Weights of a small masked image model: decoder layers 2, 121.2 epochs.
Rows from block 9 of the encoder of a small masked image model, named by matrix and row number. Rows with one number belong to one neuron. Each number is 50 + 10 x the weight over its row's rms, rounded and kept within 0 to 99. All counts start at 0.
After each neuron's rows are labels from the 100 images, of 14976, where the neuron reaches its highest value: "place" is the part of the image that holds the peak. Only what is clearly more common there than usual is listed. The data: capsule endoscopy frames (Kvasir-Capsule).
# fc1: MLP up (encoder.blocks.9.mlp.fc1.weight, 1024x256), inputs 52-103
# fc2: MLP down (encoder.blocks.9.mlp.fc2.weight, 256x1024, transposed), outputs 52-103

fc1.433:54 47 57 47 47 56 31 49 42 51 47 45 45 44 43 45 54 51 54 48 45 38 58 49 62 47 55 50 44 54 66 45 41 61 43 74 56 46 47 42 29 45 45 41 48 60 35 41 60 55 42 46
fc2.433:63 57 39 50 42 57 67 57 56 52 45 49 58 64 50 51 50 52 41 56 57 54 43 52 39 56 44 44 50 49 25 64 53 56 55 26 41 59 52 59 74 55 54 65 36 44 71 51 42 35 61 50
place: middle right

fc1.742:38 52 54 45 54 30 59 48 57 53 59 13 46 47 59 66 42 43 32 58 49 56 39 36 61 49 49 50 57 36 51 52 56 49 45 34 41 65 57 69 51 41 58 59 59 45 52 52 63 61 59 42
fc2.742:55 48 36 55 49 63 33 53 40 45 42 87 51 42 38 38 46 53 59 66 63 51 62 49 41 55 41 58 43 54 56 45 42 43 52 67 72 33 52 44 52 65 49 43 41 53 54 47 36 40 47 59
place: top right

fc1.379:57 41 54 45 53 49 53 49 50 57 47 46 42 47 35 52 58 54 59 54 45 48 50 42 56 43 56 49 36 43 14 52 54 62 33 48 39 57 41 62 65 50 50 40 44 36 49 47 48 42 40 52
fc2.379:45 61 44 50 49 60 40 44 55 43 50 57 62 56 64 42 35 48 42 54 53 59 45 54 49 46 49 53 59 57 82 50 51 49 46 43 55 30 50 43 44 54 46 52 55 69 48 52 53 51 59 48
place: bottom centre

fc1.305:63 44 52 53 40 48 56 46 41 44 33 35 45 57 64 47 48 55 31 51 29 56 37 50 46 53 57 56 57 46 24 49 35 65 38 64 40 51 43 57 42 63 28 52 36 40 60 33 40 48 46 48
fc2.305:52 63 60 57 49 61 48 61 64 52 58 68 52 45 42 71 58 43 66 49 61 39 63 58 54 42 48 43 39 50 60 44 54 55 60 51 52 47 40 43 49 41 63 36 62 48 32 55 53 41 53 45
place: bottom left; middle left

fc1.577:55 52 48 43 44 46 48 53 32 71 43 61 55 60 51 55 55 53 28 61 59 52 47 56 45 40 56 49 43 43 24 36 36 49 48 57 63 30 59 34 51 49 66 37 42 36 47 37 49 39 70 42
fc2.577:51 61 59 57 41 52 60 48 62 40 43 41 46 46 44 45 40 50 60 40 41 50 50 41 46 56 61 61 50 68 60 54 60 64 42 43 23 65 37 68 54 39 42 62 54 53 48 55 51 55 40 58
place: bottom centre

fc1.349:63 63 40 26 33 37 41 36 56 49 49 43 30 48 61 55 54 48 31 37 54 49 53 44 41 64 68 66 40 44 41 40 46 38 51 46 56 69 54 41 51 50 49 38 59 36 54 56 49 61 67 60
fc2.349:69 50 42 47 55 53 32 57 58 61 50 42 47 51 67 49 53 41 64 34 57 46 61 62 61 45 52 39 49 33 60 54 58 65 57 37 57 50 57 51 43 60 38 49 47 53 53 43 65 45 46 47
place: bottom left

fc1.7:45 47 54 41 45 52 53 47 43 55 46 30 42 37 34 65 65 53 36 66 51 38 45 53 62 52 51 64 64 43 59 50 52 40 44 55 58 59 55 59 60 46 45 26 53 67 25 38 53 46 47 38
fc2.7:49 56 45 45 47 53 48 52 43 51 36 53 42 66 65 55 47 34 49 43 63 46 44 54 51 46 35 38 50 55 54 38 59 42 53 36 56 44 51 47 48 57 62 39 28 43 46 52 25 56 52 62
place: bottom centre

fc1.503:59 57 50 50 53 74 37 54 43 24 41 47 52 45 48 62 60 57 28 53 55 35 55 43 58 57 56 49 40 54 46 60 61 57 34 68 64 46 49 45 70 44 57 49 52 52 47 48 48 52 43 48
fc2.503:51 50 49 63 49 39 73 56 53 77 56 55 42 53 47 46 47 47 65 33 38 60 42 61 34 32 55 45 55 49 45 37 39 41 57 45 25 62 52 51 30 53 48 62 48 38 60 48 53 44 60 51
place: middle right; bottom centre

fc1.498:52 66 56 46 52 49 60 53 38 38 50 59 56 35 40 54 55 46 63 53 62 57 42 58 46 42 42 51 48 58 49 49 48 43 53 57 67 54 67 37 36 52 74 34 37 27 47 68 53 49 51 46
fc2.498:54 38 43 57 41 57 48 52 60 60 42 41 56 64 57 43 47 52 41 49 43 46 58 43 55 62 69 52 56 43 44 46 56 66 44 47 27 55 37 63 68 43 34 70 68 70 53 35 48 40 54 50
place: bottom centre

fc1.231:40 46 42 52 55 52 54 66 52 53 38 56 56 55 45 70 46 53 45 64 63 48 42 55 44 53 56 48 45 45 51 54 62 51 45 38 45 40 53 50 40 57 45 41 59 47 53 51 70 36 43 60
fc2.231:52 44 53 53 30 46 48 47 58 42 54 38 32 39 58 54 56 63 52 55 46 47 50 49 48 74 33 63 42 49 51 58 59 37 40 57 43 31 49 66 42 50 52 33 54 53 44 37 46 53 41 51
place: bottom left; bottom centre

fc1.455:60 44 45 52 33 45 25 57 56 55 60 95 56 51 41 59 56 58 46 38 54 59 56 49 42 37 55 54 34 49 38 37 54 51 70 62 44 46 89 49 40 58 45 49 43 57 39 33 48 45 57 46
fc2.455:45 55 55 33 72 53 71 53 48 45 38 09 54 42 62 39 45 45 50 52 46 40 45 41 57 76 50 47 59 60 51 70 43 56 36 30 54 54 22 54 66 44 52 51 56 48 47 63 55 49 46 60
place: top centre

fc1.758:42 46 49 51 48 42 55 37 52 52 63 21 58 65 62 51 34 44 41 51 59 53 63 47 43 51 36 53 49 48 56 50 54 35 48 42 52 58 45 60 55 50 55 65 63 58 61 70 72 58 65 53
fc2.758:41 48 43 52 56 51 49 56 56 47 41 76 46 40 27 49 60 65 59 52 45 52 37 50 48 45 49 52 54 57 62 55 50 60 62 58 65 44 62 51 33 48 45 30 43 44 53 40 36 58 44 61
place: bottom left

fc1.763:40 48 38 43 50 56 69 45 48 36 68 54 62 36 41 59 40 38 44 59 79 49 26 53 64 48 51 52 40 51 41 63 59 67 31 47 40 60 60 41 56 51 43 48 56 32 40 56 60 61 42 62
fc2.763:77 29 41 46 63 44 35 51 53 46 49 40 52 53 53 45 47 31 54 61 32 58 57 61 44 60 45 35 51 33 50 49 34 72 58 40 63 33 58 55 40 61 49 55 59 70 51 49 41 41 57 55
place: top centre

fc1.563:62 49 58 63 47 59 49 61 47 76 50 44 59 44 50 46 53 53 37 36 52 44 56 63 47 37 49 42 60 64 59 51 54 56 59 53 34 42 17 55 46 62 59 64 39 41 42 38 48 48 57 52
fc2.563:41 53 43 27 45 46 43 48 49 29 40 49 50 56 47 59 47 42 55 56 49 52 50 32 45 70 60 56 41 25 31 49 38 44 42 59 68 58 64 42 59 48 40 33 62 59 57 57 49 56 45 47
place: bottom left

fc1.606:60 36 66 38 47 51 67 59 49 29 50 37 55 40 41 56 55 38 23 43 64 30 62 52 49 55 51 52 41 48 50 57 53 61 65 67 56 46 56 56 62 41 42 61 54 30 49 61 56 44 42 53
fc2.606:48 58 39 59 57 54 33 50 47 71 46 61 43 55 65 48 54 65 67 45 38 68 37 58 46 41 64 50 52 48 46 42 42 44 31 34 33 59 42 47 48 63 58 41 41 65 47 30 37 58 61 38
place: middle right

fc1.421:52 52 52 64 55 45 40 52 51 51 55 33 52 40 41 60 52 49 99 54 50 49 42 48 58 61 45 45 56 50 43 50 57 46 58 55 57 68 48 50 49 50 78 50 46 58 46 59 54 60 37 61
fc2.421:38 54 48 42 40 52 53 47 49 46 50 68 58 59 58 43 44 50 10 51 51 56 56 46 52 37 55 59 55 50 56 58 49 53 45 35 46 32 53 55 54 52 32 53 51 52 53 42 47 28 52 38
place: top right; bottom right

fc1.291:52 65 54 50 57 55 38 61 59 37 32 36 43 56 40 64 69 47 61 55 36 37 42 32 57 55 59 60 40 45 47 58 50 55 54 43 55 59 36 49 64 36 64 52 50 63 47 58 39 48 38 56
fc2.291:55 47 53 51 36 50 60 45 47 63 71 59 56 45 62 46 30 50 37 47 65 70 57 73 46 50 39 42 54 50 53 39 48 45 51 58 51 36 66 46 43 63 41 47 50 46 41 42 60 50 57 42
place: middle right; centre

fc1.88:55 54 48 61 51 44 46 53 52 36 42 44 51 56 50 33 52 37 79 47 56 30 60 47 52 43 45 50 51 46 50 46 54 52 59 46 57 53 42 51 56 56 46 52 46 39 48 70 50 59 45 41
fc2.88:52 49 48 41 44 61 55 45 59 74 51 55 50 52 44 58 48 59 18 49 45 62 45 68 50 60 57 35 65 44 52 62 34 65 38 62 41 44 58 46 48 48 50 48 50 55 51 32 50 38 56 67
place: bottom right

fc1.628:38 51 37 46 30 64 51 60 58 48 52 38 51 52 23 43 55 28 57 34 60 47 45 55 60 42 60 64 53 39 60 55 55 41 65 50 50 42 52 51 44 35 40 49 35 54 60 40 52 51 63 39
fc2.628:62 53 60 50 57 42 45 54 44 53 43 56 43 40 60 51 55 76 37 46 55 52 39 32 44 29 43 56 52 49 32 56 52 34 30 45 44 48 45 58 45 49 54 48 49 43 46 69 52 58 42 57
place: centre

fc1.657:54 60 44 50 45 55 60 63 42 53 54 57 38 35 50 51 56 49 55 60 53 54 57 40 49 62 45 54 57 34 65 51 26 51 62 52 43 62 30 35 40 51 30 52 42 39 57 55 54 64 59 34
fc2.657:40 44 72 56 54 33 53 54 56 27 53 52 46 47 33 39 45 51 55 46 47 36 40 48 51 43 48 53 57 48 59 51 49 51 48 62 37 39 55 49 54 45 60 48 67 50 48 54 62 60 38 64
place: top centre

fc1.110:45 50 50 57 47 66 46 50 50 51 57 56 52 40 45 58 64 53 49 59 58 44 38 71 47 47 44 33 57 56 70 51 49 55 51 59 51 40 50 46 44 39 74 55 51 40 50 40 67 37 47 48
fc2.110:49 54 56 45 49 33 53 53 45 46 37 45 47 60 54 43 39 56 58 36 45 55 57 34 49 37 56 82 43 48 23 49 55 46 51 38 46 60 42 52 57 46 34 47 46 63 56 62 32 65 43 51
place: top left

fc1.611:48 53 58 48 42 38 56 50 56 49 43 38 50 45 43 57 49 45 36 59 59 46 56 49 52 50 58 50 52 46 35 50 65 47 42 57 31 55 55 57 50 53 57 56 58 36 45 46 46 48 46 50
fc2.611:48 40 38 58 60 67 33 43 55 51 47 62 61 61 63 37 63 59 63 46 48 53 44 53 61 55 44 50 49 51 70 52 33 53 49 36 73 50 47 46 56 52 47 50 47 72 48 52 45 44 50 58
place: bottom centre

fc1.533:46 53 55 47 63 45 54 59 66 40 54 38 65 57 58 52 50 44 41 26 45 70 55 38 37 55 29 51 52 54 52 38 51 42 44 46 40 34 64 51 46 38 63 64 43 55 54 29 37 69 72 50
fc2.533:47 30 46 47 59 51 68 47 26 51 45 59 65 44 43 55 63 39 41 55 54 54 36 50 46 61 45 64 50 53 49 52 47 44 20 62 63 61 38 52 51 35 44 69 54 65 43 59 36 55 46 46
place: bottom right

fc1.167:57 62 59 49 42 54 43 51 55 36 41 45 46 61 41 55 43 48 54 61 53 34 49 42 54 62 52 51 42 40 47 54 49 55 40 51 53 55 83 42 57 41 35 64 56 64 51 38 46 50 53 42
fc2.167:36 43 42 60 63 37 55 42 50 64 66 54 56 34 70 45 69 52 47 49 56 61 50 55 46 47 52 46 55 57 54 45 52 35 58 45 47 47 28 61 52 60 59 36 36 48 47 54 43 48 45 54
place: bottom left; middle right

fc1.163:58 49 46 54 56 36 45 50 45 49 43 48 60 59 39 53 54 53 54 53 49 51 55 52 51 42 69 52 48 35 41 48 67 54 33 48 47 65 21 58 35 50 40 53 54 51 59 57 55 53 52 59
fc2.163:56 63 52 38 40 70 57 51 68 51 44 41 48 52 62 46 43 45 43 49 45 44 44 48 53 48 20 62 48 71 54 51 36 70 60 45 54 50 69 50 59 53 57 38 49 52 41 36 45 41 53 50
place: bottom centre

fc1.91:41 41 53 51 50 58 49 55 46 52 52 73 48 47 38 56 52 47 71 44 64 45 64 40 43 55 45 65 45 58 61 38 41 43 51 61 60 52 72 41 61 41 57 33 51 50 56 77 43 49 46 53
fc2.91:63 55 49 44 45 47 53 50 52 54 51 28 56 58 61 41 51 51 31 55 34 55 42 61 56 50 55 35 57 47 37 71 63 57 57 48 37 56 35 57 46 51 50 73 51 52 41 31 64 47 49 44
place: bottom right

fc1.298:49 45 55 53 48 55 72 66 46 50 47 51 59 44 30 63 57 42 44 58 70 41 45 48 29 42 52 52 38 51 43 41 49 49 58 42 59 71 32 56 44 47 53 55 36 70 50 51 32 49 48 54
fc2.298:43 59 45 52 66 54 49 64 41 53 41 56 63 48 39 44 53 69 47 37 36 40 43 46 56 64 31 48 38 58 40 61 58 58 46 40 49 52 57 33 38 30 55 65 47 47 51 44 62 59 42 25
place: middle left; bottom centre

fc1.355:46 69 57 45 51 59 44 61 49 55 46 41 55 43 41 52 67 50 64 39 40 58 57 50 50 48 68 47 33 39 51 47 46 60 52 47 42 49 38 56 61 47 57 47 46 68 34 47 40 41 50 50
fc2.355:62 25 34 44 56 41 51 34 46 49 55 51 44 60 67 49 37 46 33 63 67 43 39 47 55 57 43 45 62 62 49 50 61 50 44 48 51 43 62 52 46 51 45 54 51 40 61 49 51 48 52 41
place: middle right

fc1.699:41 53 55 57 57 47 62 43 55 30 58 33 52 56 70 74 49 51 56 57 52 43 50 46 57 55 39 36 66 45 51 42 51 41 55 37 39 60 47 63 54 39 73 64 58 48 59 61 56 48 51 48
fc2.699:47 49 42 38 44 49 29 57 41 58 44 72 51 39 30 29 45 52 47 57 60 60 55 45 45 42 57 73 44 49 60 57 52 52 50 62 68 37 54 47 52 59 31 34 36 54 52 43 48 54 46 54
place: bottom left

fc1.728:41 55 43 52 66 50 51 54 53 69 46 52 46 47 46 67 51 58 55 51 25 50 58 47 42 23 51 55 66 40 40 41 74 49 44 56 46 45 48 60 20 72 61 47 69 35 56 54 49 40 60 39
fc2.728:51 51 55 48 46 49 58 45 52 49 67 54 60 52 55 48 46 61 43 56 40 46 42 58 56 69 52 33 53 66 46 51 48 52 25 53 53 47 30 42 42 37 41 49 44 46 59 51 49 43 12 45
place: middle left

fc1.12:59 63 49 44 56 45 57 53 52 56 56 47 60 35 47 36 57 49 58 56 40 52 35 52 47 44 41 49 70 55 42 42 66 53 66 55 47 65 87 38 61 55 61 46 39 29 46 53 56 49 49 56
fc2.12:39 43 51 52 37 59 47 49 46 47 42 51 50 58 49 58 44 55 45 45 62 55 69 43 59 58 64 57 40 47 44 60 34 55 35 47 46 40 22 58 43 46 44 53 58 68 47 46 45 45 54 51
place: bottom centre

fc1.139:47 57 54 36 43 39 62 44 55 55 44 44 49 31 42 45 33 47 55 49 51 50 48 63 39 29 52 71 55 35 37 66 49 48 51 49 59 35 66 56 41 47 28 53 52 51 36 47 49 45 54 47
fc2.139:47 32 51 43 61 46 34 62 44 55 34 55 55 56 54 56 52 56 57 47 63 60 48 43 42 59 49 46 44 45 56 52 51 56 62 51 48 75 34 45 39 47 54 48 60 57 56 57 58 35 33 49
place: bottom centre

fc1.446:53 54 51 58 46 42 51 40 43 44 30 28 55 55 51 36 40 46 27 58 38 57 50 55 58 48 57 49 32 35 28 54 50 56 47 62 57 51 53 48 54 53 37 42 42 54 49 40 35 42 53 42
fc2.446:45 51 54 46 55 58 43 59 68 63 63 78 43 43 59 64 61 52 67 47 62 42 35 51 49 54 52 50 66 59 67 46 47 52 51 40 44 49 46 49 44 53 54 58 56 36 46 54 55 45 52 49
place: bottom centre

fc1.646:44 51 63 50 54 54 61 46 35 44 60 52 54 51 56 56 40 43 35 53 56 48 51 63 53 52 47 37 66 41 62 53 40 42 54 46 52 48 55 53 61 53 57 53 52 58 57 55 63 44 60 47
fc2.646:59 49 39 46 42 47 37 54 74 53 35 51 54 49 44 45 60 57 68 56 49 54 54 36 56 45 43 69 42 63 42 50 56 68 47 56 46 53 49 50 46 47 46 50 38 43 41 49 39 56 49 58
place: top centre

fc1.506:47 42 51 57 50 56 47 57 56 54 63 95 62 32 36 67 53 46 64 46 56 49 43 58 40 48 53 43 49 47 65 57 59 52 48 55 54 56 44 46 46 30 40 41 53 40 56 63 61 39 23 54
fc2.506:52 56 47 42 60 44 58 46 42 45 35 07 37 66 65 36 47 58 41 54 42 52 60 51 66 49 47 63 52 51 35 42 48 53 52 32 48 53 58 59 61 57 56 62 44 66 46 38 40 60 61 43
place: top centre

fc1.667:54 44 62 53 54 54 48 63 50 39 52 46 49 57 48 47 37 47 47 47 67 26 66 62 43 43 52 52 55 52 62 52 55 59 56 51 34 54 86 47 54 52 55 66 60 55 47 42 51 51 54 36
fc2.667:58 47 39 43 53 45 51 35 47 59 42 55 55 41 60 53 73 46 52 47 38 69 36 45 48 62 53 45 48 45 37 50 44 47 42 62 58 47 16 55 57 45 42 34 38 50 49 45 47 58 54 62
place: middle left; middle right

fc1.164:69 70 46 41 64 51 56 38 65 49 54 72 33 49 71 31 63 52 43 50 52 43 48 59 55 49 59 67 52 57 61 56 57 49 65 40 50 70 40 45 48 35 44 54 32 35 53 48 44 29 53 40
fc2.164:44 42 49 40 42 70 54 57 48 56 55 36 65 51 47 58 48 44 59 66 55 60 48 48 38 42 48 36 52 47 48 43 45 38 54 45 48 32 54 48 64 57 55 45 58 57 40 51 56 56 35 53
place: bottom left; top right

fc1.101:47 56 61 51 44 49 50 55 47 35 46 56 46 48 46 47 61 39 54 46 41 45 50 62 50 34 61 53 54 54 51 47 30 57 69 50 50 56 38 48 45 62 56 51 43 29 49 67 48 57 50 52
fc2.101:68 41 43 40 40 55 52 43 56 65 46 37 56 54 61 61 39 52 41 49 57 55 57 41 46 72 37 47 47 41 51 55 58 59 36 59 55 40 56 49 60 42 43 46 49 70 55 33 46 45 51 49
place: top right; bottom left

fc1.406:37 51 54 43 55 53 56 56 38 40 52 73 48 34 36 41 52 37 74 35 57 46 66 52 60 66 43 51 36 66 53 41 60 52 45 49 60 42 52 54 43 53 43 38 52 33 57 54 57 48 46 41
fc2.406:71 51 58 66 33 39 47 35 65 62 49 33 60 71 57 52 48 59 33 62 46 49 55 54 53 26 49 41 58 37 45 68 45 66 49 53 40 59 39 50 54 38 60 58 34 65 43 46 42 37 56 58
place: bottom right

fc1.575:38 41 51 51 51 38 49 55 59 49 51 35 48 66 49 38 58 53 56 62 49 57 68 41 46 55 47 55 44 50 68 59 35 46 66 43 59 36 32 58 43 51 46 56 50 65 47 48 45 55 62 51
fc2.575:56 49 48 47 49 52 47 38 48 51 55 62 58 40 48 68 39 45 43 43 54 42 34 51 53 53 43 37 55 48 48 45 64 54 37 58 57 57 68 42 50 48 51 37 54 41 56 59 56 57 43 50
place: top right

fc1.540:48 61 69 43 47 49 55 48 49 55 58 46 45 48 41 52 71 46 40 60 65 60 41 46 44 58 61 44 57 66 39 40 37 40 48 60 40 65 54 56 37 48 41 38 44 42 49 64 56 54 60 46
fc2.540:69 44 44 48 58 51 47 39 32 42 48 47 37 54 54 42 42 35 49 36 38 18 56 61 48 47 57 56 54 44 56 66 45 52 30 55 60 36 54 63 56 39 52 63 53 64 63 29 49 53 44 43
place: top centre; top left

fc1.526:44 45 60 56 45 55 53 43 37 60 55 81 53 46 32 59 50 48 43 45 59 57 53 63 46 55 59 48 43 53 65 53 40 50 49 60 63 41 48 45 47 49 41 36 56 33 47 62 46 48 51 53
fc2.526:54 55 42 40 52 43 43 57 64 42 38 21 43 58 68 40 54 51 59 61 45 46 49 31 60 40 47 56 54 46 32 48 61 56 53 40 44 73 52 54 58 54 58 70 33 62 54 40 50 61 44 36
place: top centre

fc1.507:41 51 54 52 30 59 51 49 56 59 31 43 29 52 41 43 45 55 49 58 36 58 68 54 71 54 45 48 41 62 60 51 49 54 49 56 39 23 47 63 51 42 50 30 67 66 29 55 60 63 53 41
fc2.507:57 40 75 57 46 58 37 40 53 57 52 46 53 59 57 36 43 60 62 45 66 54 49 65 58 58 51 50 55 39 44 56 56 38 45 38 50 40 70 44 43 54 51 59 51 57 62 48 53 61 55 66
place: bottom centre

fc1.259:45 65 60 49 52 56 55 55 54 58 45 53 47 62 61 36 45 46 56 45 55 40 47 45 46 38 52 60 66 45 49 47 41 59 53 66 47 57 38 51 67 58 46 55 48 46 58 68 48 48 52 46
fc2.259:68 43 47 66 36 42 58 42 45 52 49 52 49 45 42 69 59 52 47 50 43 56 52 74 54 64 49 30 43 57 50 51 51 60 43 49 41 46 61 48 41 47 48 50 54 50 44 22 46 52 51 56
place: middle right

fc1.673:38 53 55 37 52 40 44 56 55 47 50 63 55 46 47 65 46 70 63 50 51 52 64 40 56 37 56 65 39 48 53 58 30 49 48 58 27 60 60 28 62 68 43 55 65 50 35 53 58 44 37 57
fc2.673:33 55 59 58 63 60 48 58 56 49 37 54 45 51 46 53 56 58 43 39 40 44 52 51 47 55 43 60 46 50 42 46 64 26 64 65 57 43 45 56 51 44 64 53 66 47 43 48 62 57 48 42
place: middle left

fc1.489:53 57 40 40 62 45 46 78 53 47 52 51 55 39 56 51 45 43 52 46 38 44 37 46 26 81 60 52 59 46 39 59 54 48 37 55 51 72 64 46 61 43 36 39 48 58 46 53 50 42 55 38
fc2.489:31 56 67 51 42 37 63 36 57 58 80 54 57 61 51 68 64 54 54 62 37 57 50 73 64 27 34 42 52 56 35 57 45 52 44 35 61 48 39 60 31 44 62 47 66 49 48 47 50 58 53 53
place: bottom right

fc1.641:44 41 44 56 53 48 59 56 54 71 47 35 60 47 54 56 46 46 45 54 64 53 59 44 60 61 44 38 57 52 54 46 63 43 32 49 57 42 46 59 57 52 56 54 63 53 35 56 55 51 48 39
fc2.641:38 55 48 39 51 49 26 41 42 34 52 65 40 56 56 34 57 55 54 53 38 37 42 55 48 36 57 68 55 48 54 59 40 36 67 48 44 58 54 43 43 48 51 59 42 53 70 53 52 50 55 68
place: bottom left

fc1.510:37 56 47 50 48 54 43 53 65 57 35 46 43 43 46 38 54 51 27 50 39 37 40 33 45 51 46 56 49 58 58 50 61 48 35 39 36 70 60 59 59 48 25 51 67 44 52 51 44 58 59 49
fc2.510:60 34 55 59 55 41 60 44 28 51 66 50 53 51 50 59 49 50 63 63 70 64 63 66 52 52 42 35 46 33 58 46 45 44 50 73 70 29 48 46 40 52 66 55 39 51 50 48 51 51 42 46
place: top right

fc1.668:47 58 56 47 59 50 51 60 66 65 52 56 44 53 38 46 49 62 64 42 68 48 45 56 62 58 50 24 50 44 56 37 55 66 44 49 43 44 60 37 46 42 53 61 54 61 56 55 55 70 68 83
fc2.668:54 40 60 60 30 60 37 38 50 40 64 52 51 34 64 54 56 48 54 64 30 36 54 52 41 46 47 51 50 42 36 56 57 46 50 55 59 55 51 57 57 48 45 40 38 45 34 45 40 57 41 37
place: top left; top centre

fc1.174:55 62 49 50 48 44 50 59 51 36 46 34 44 61 47 55 57 62 19 63 42 55 42 61 57 51 62 58 41 45 21 54 38 58 44 62 42 46 53 49 50 56 40 53 39 72 48 28 42 49 54 53
fc2.174:56 46 51 51 59 50 53 43 52 65 54 69 42 38 54 40 44 35 72 45 50 47 62 28 39 53 54 35 57 48 71 40 56 42 55 45 58 54 38 44 46 51 55 53 58 28 52 56 54 56 42 47
place: bottom left

fc1.679:59 58 52 52 48 51 53 39 54 69 40 53 44 66 62 30 50 58 51 63 36 48 43 47 48 61 57 48 55 49 44 51 54 66 45 50 33 56 31 47 61 50 55 59 46 44 41 22 36 40 62 44
fc2.679:43 50 55 50 44 49 42 59 35 35 55 46 43 36 31 75 62 41 46 46 60 46 57 64 47 36 39 53 39 50 44 45 35 45 49 53 60 39 61 54 41 52 43 42 39 51 61 68 59 55 39 47
place: middle left

fc1.712:43 39 56 46 50 47 61 57 55 19 48 48 57 59 34 53 41 44 62 49 58 37 62 42 40 62 51 49 48 53 58 56 66 41 59 46 56 55 74 47 55 29 58 49 56 33 51 53 66 53 41 49
fc2.712:52 59 48 43 49 58 38 39 51 70 52 50 47 49 64 49 59 61 44 45 49 67 36 66 58 33 44 50 55 48 53 43 38 63 45 52 45 45 40 48 48 63 46 47 43 75 39 51 36 59 64 49
place: top left

fc1.235:50 27 39 61 58 55 56 52 51 65 44 46 57 50 29 47 46 55 76 43 67 51 57 53 46 60 49 51 42 60 64 50 48 41 51 55 73 50 38 52 30 50 36 44 51 70 45 45 57 59 47 46
fc2.235:45 76 57 38 44 46 44 50 52 41 52 54 47 55 70 53 56 46 38 46 29 40 43 55 56 33 61 48 63 39 36 61 49 59 55 40 30 56 62 43 60 49 59 60 55 37 55 53 53 46 60 58
place: centre

fc1.169:52 37 49 39 53 69 57 47 63 61 51 44 56 47 42 54 46 43 55 64 58 73 63 58 54 25 35 50 46 53 38 59 34 65 62 40 63 46 53 63 26 43 37 47 48 51 63 60 52 33 45 48
fc2.169:47 43 41 52 57 33 56 56 34 41 55 49 52 37 65 56 41 30 52 46 37 49 46 55 44 65 60 19 60 63 34 46 34 61 59 40 60 53 56 49 56 54 44 54 26 62 43 37 49 46 56 49
place: bottom centre; bottom left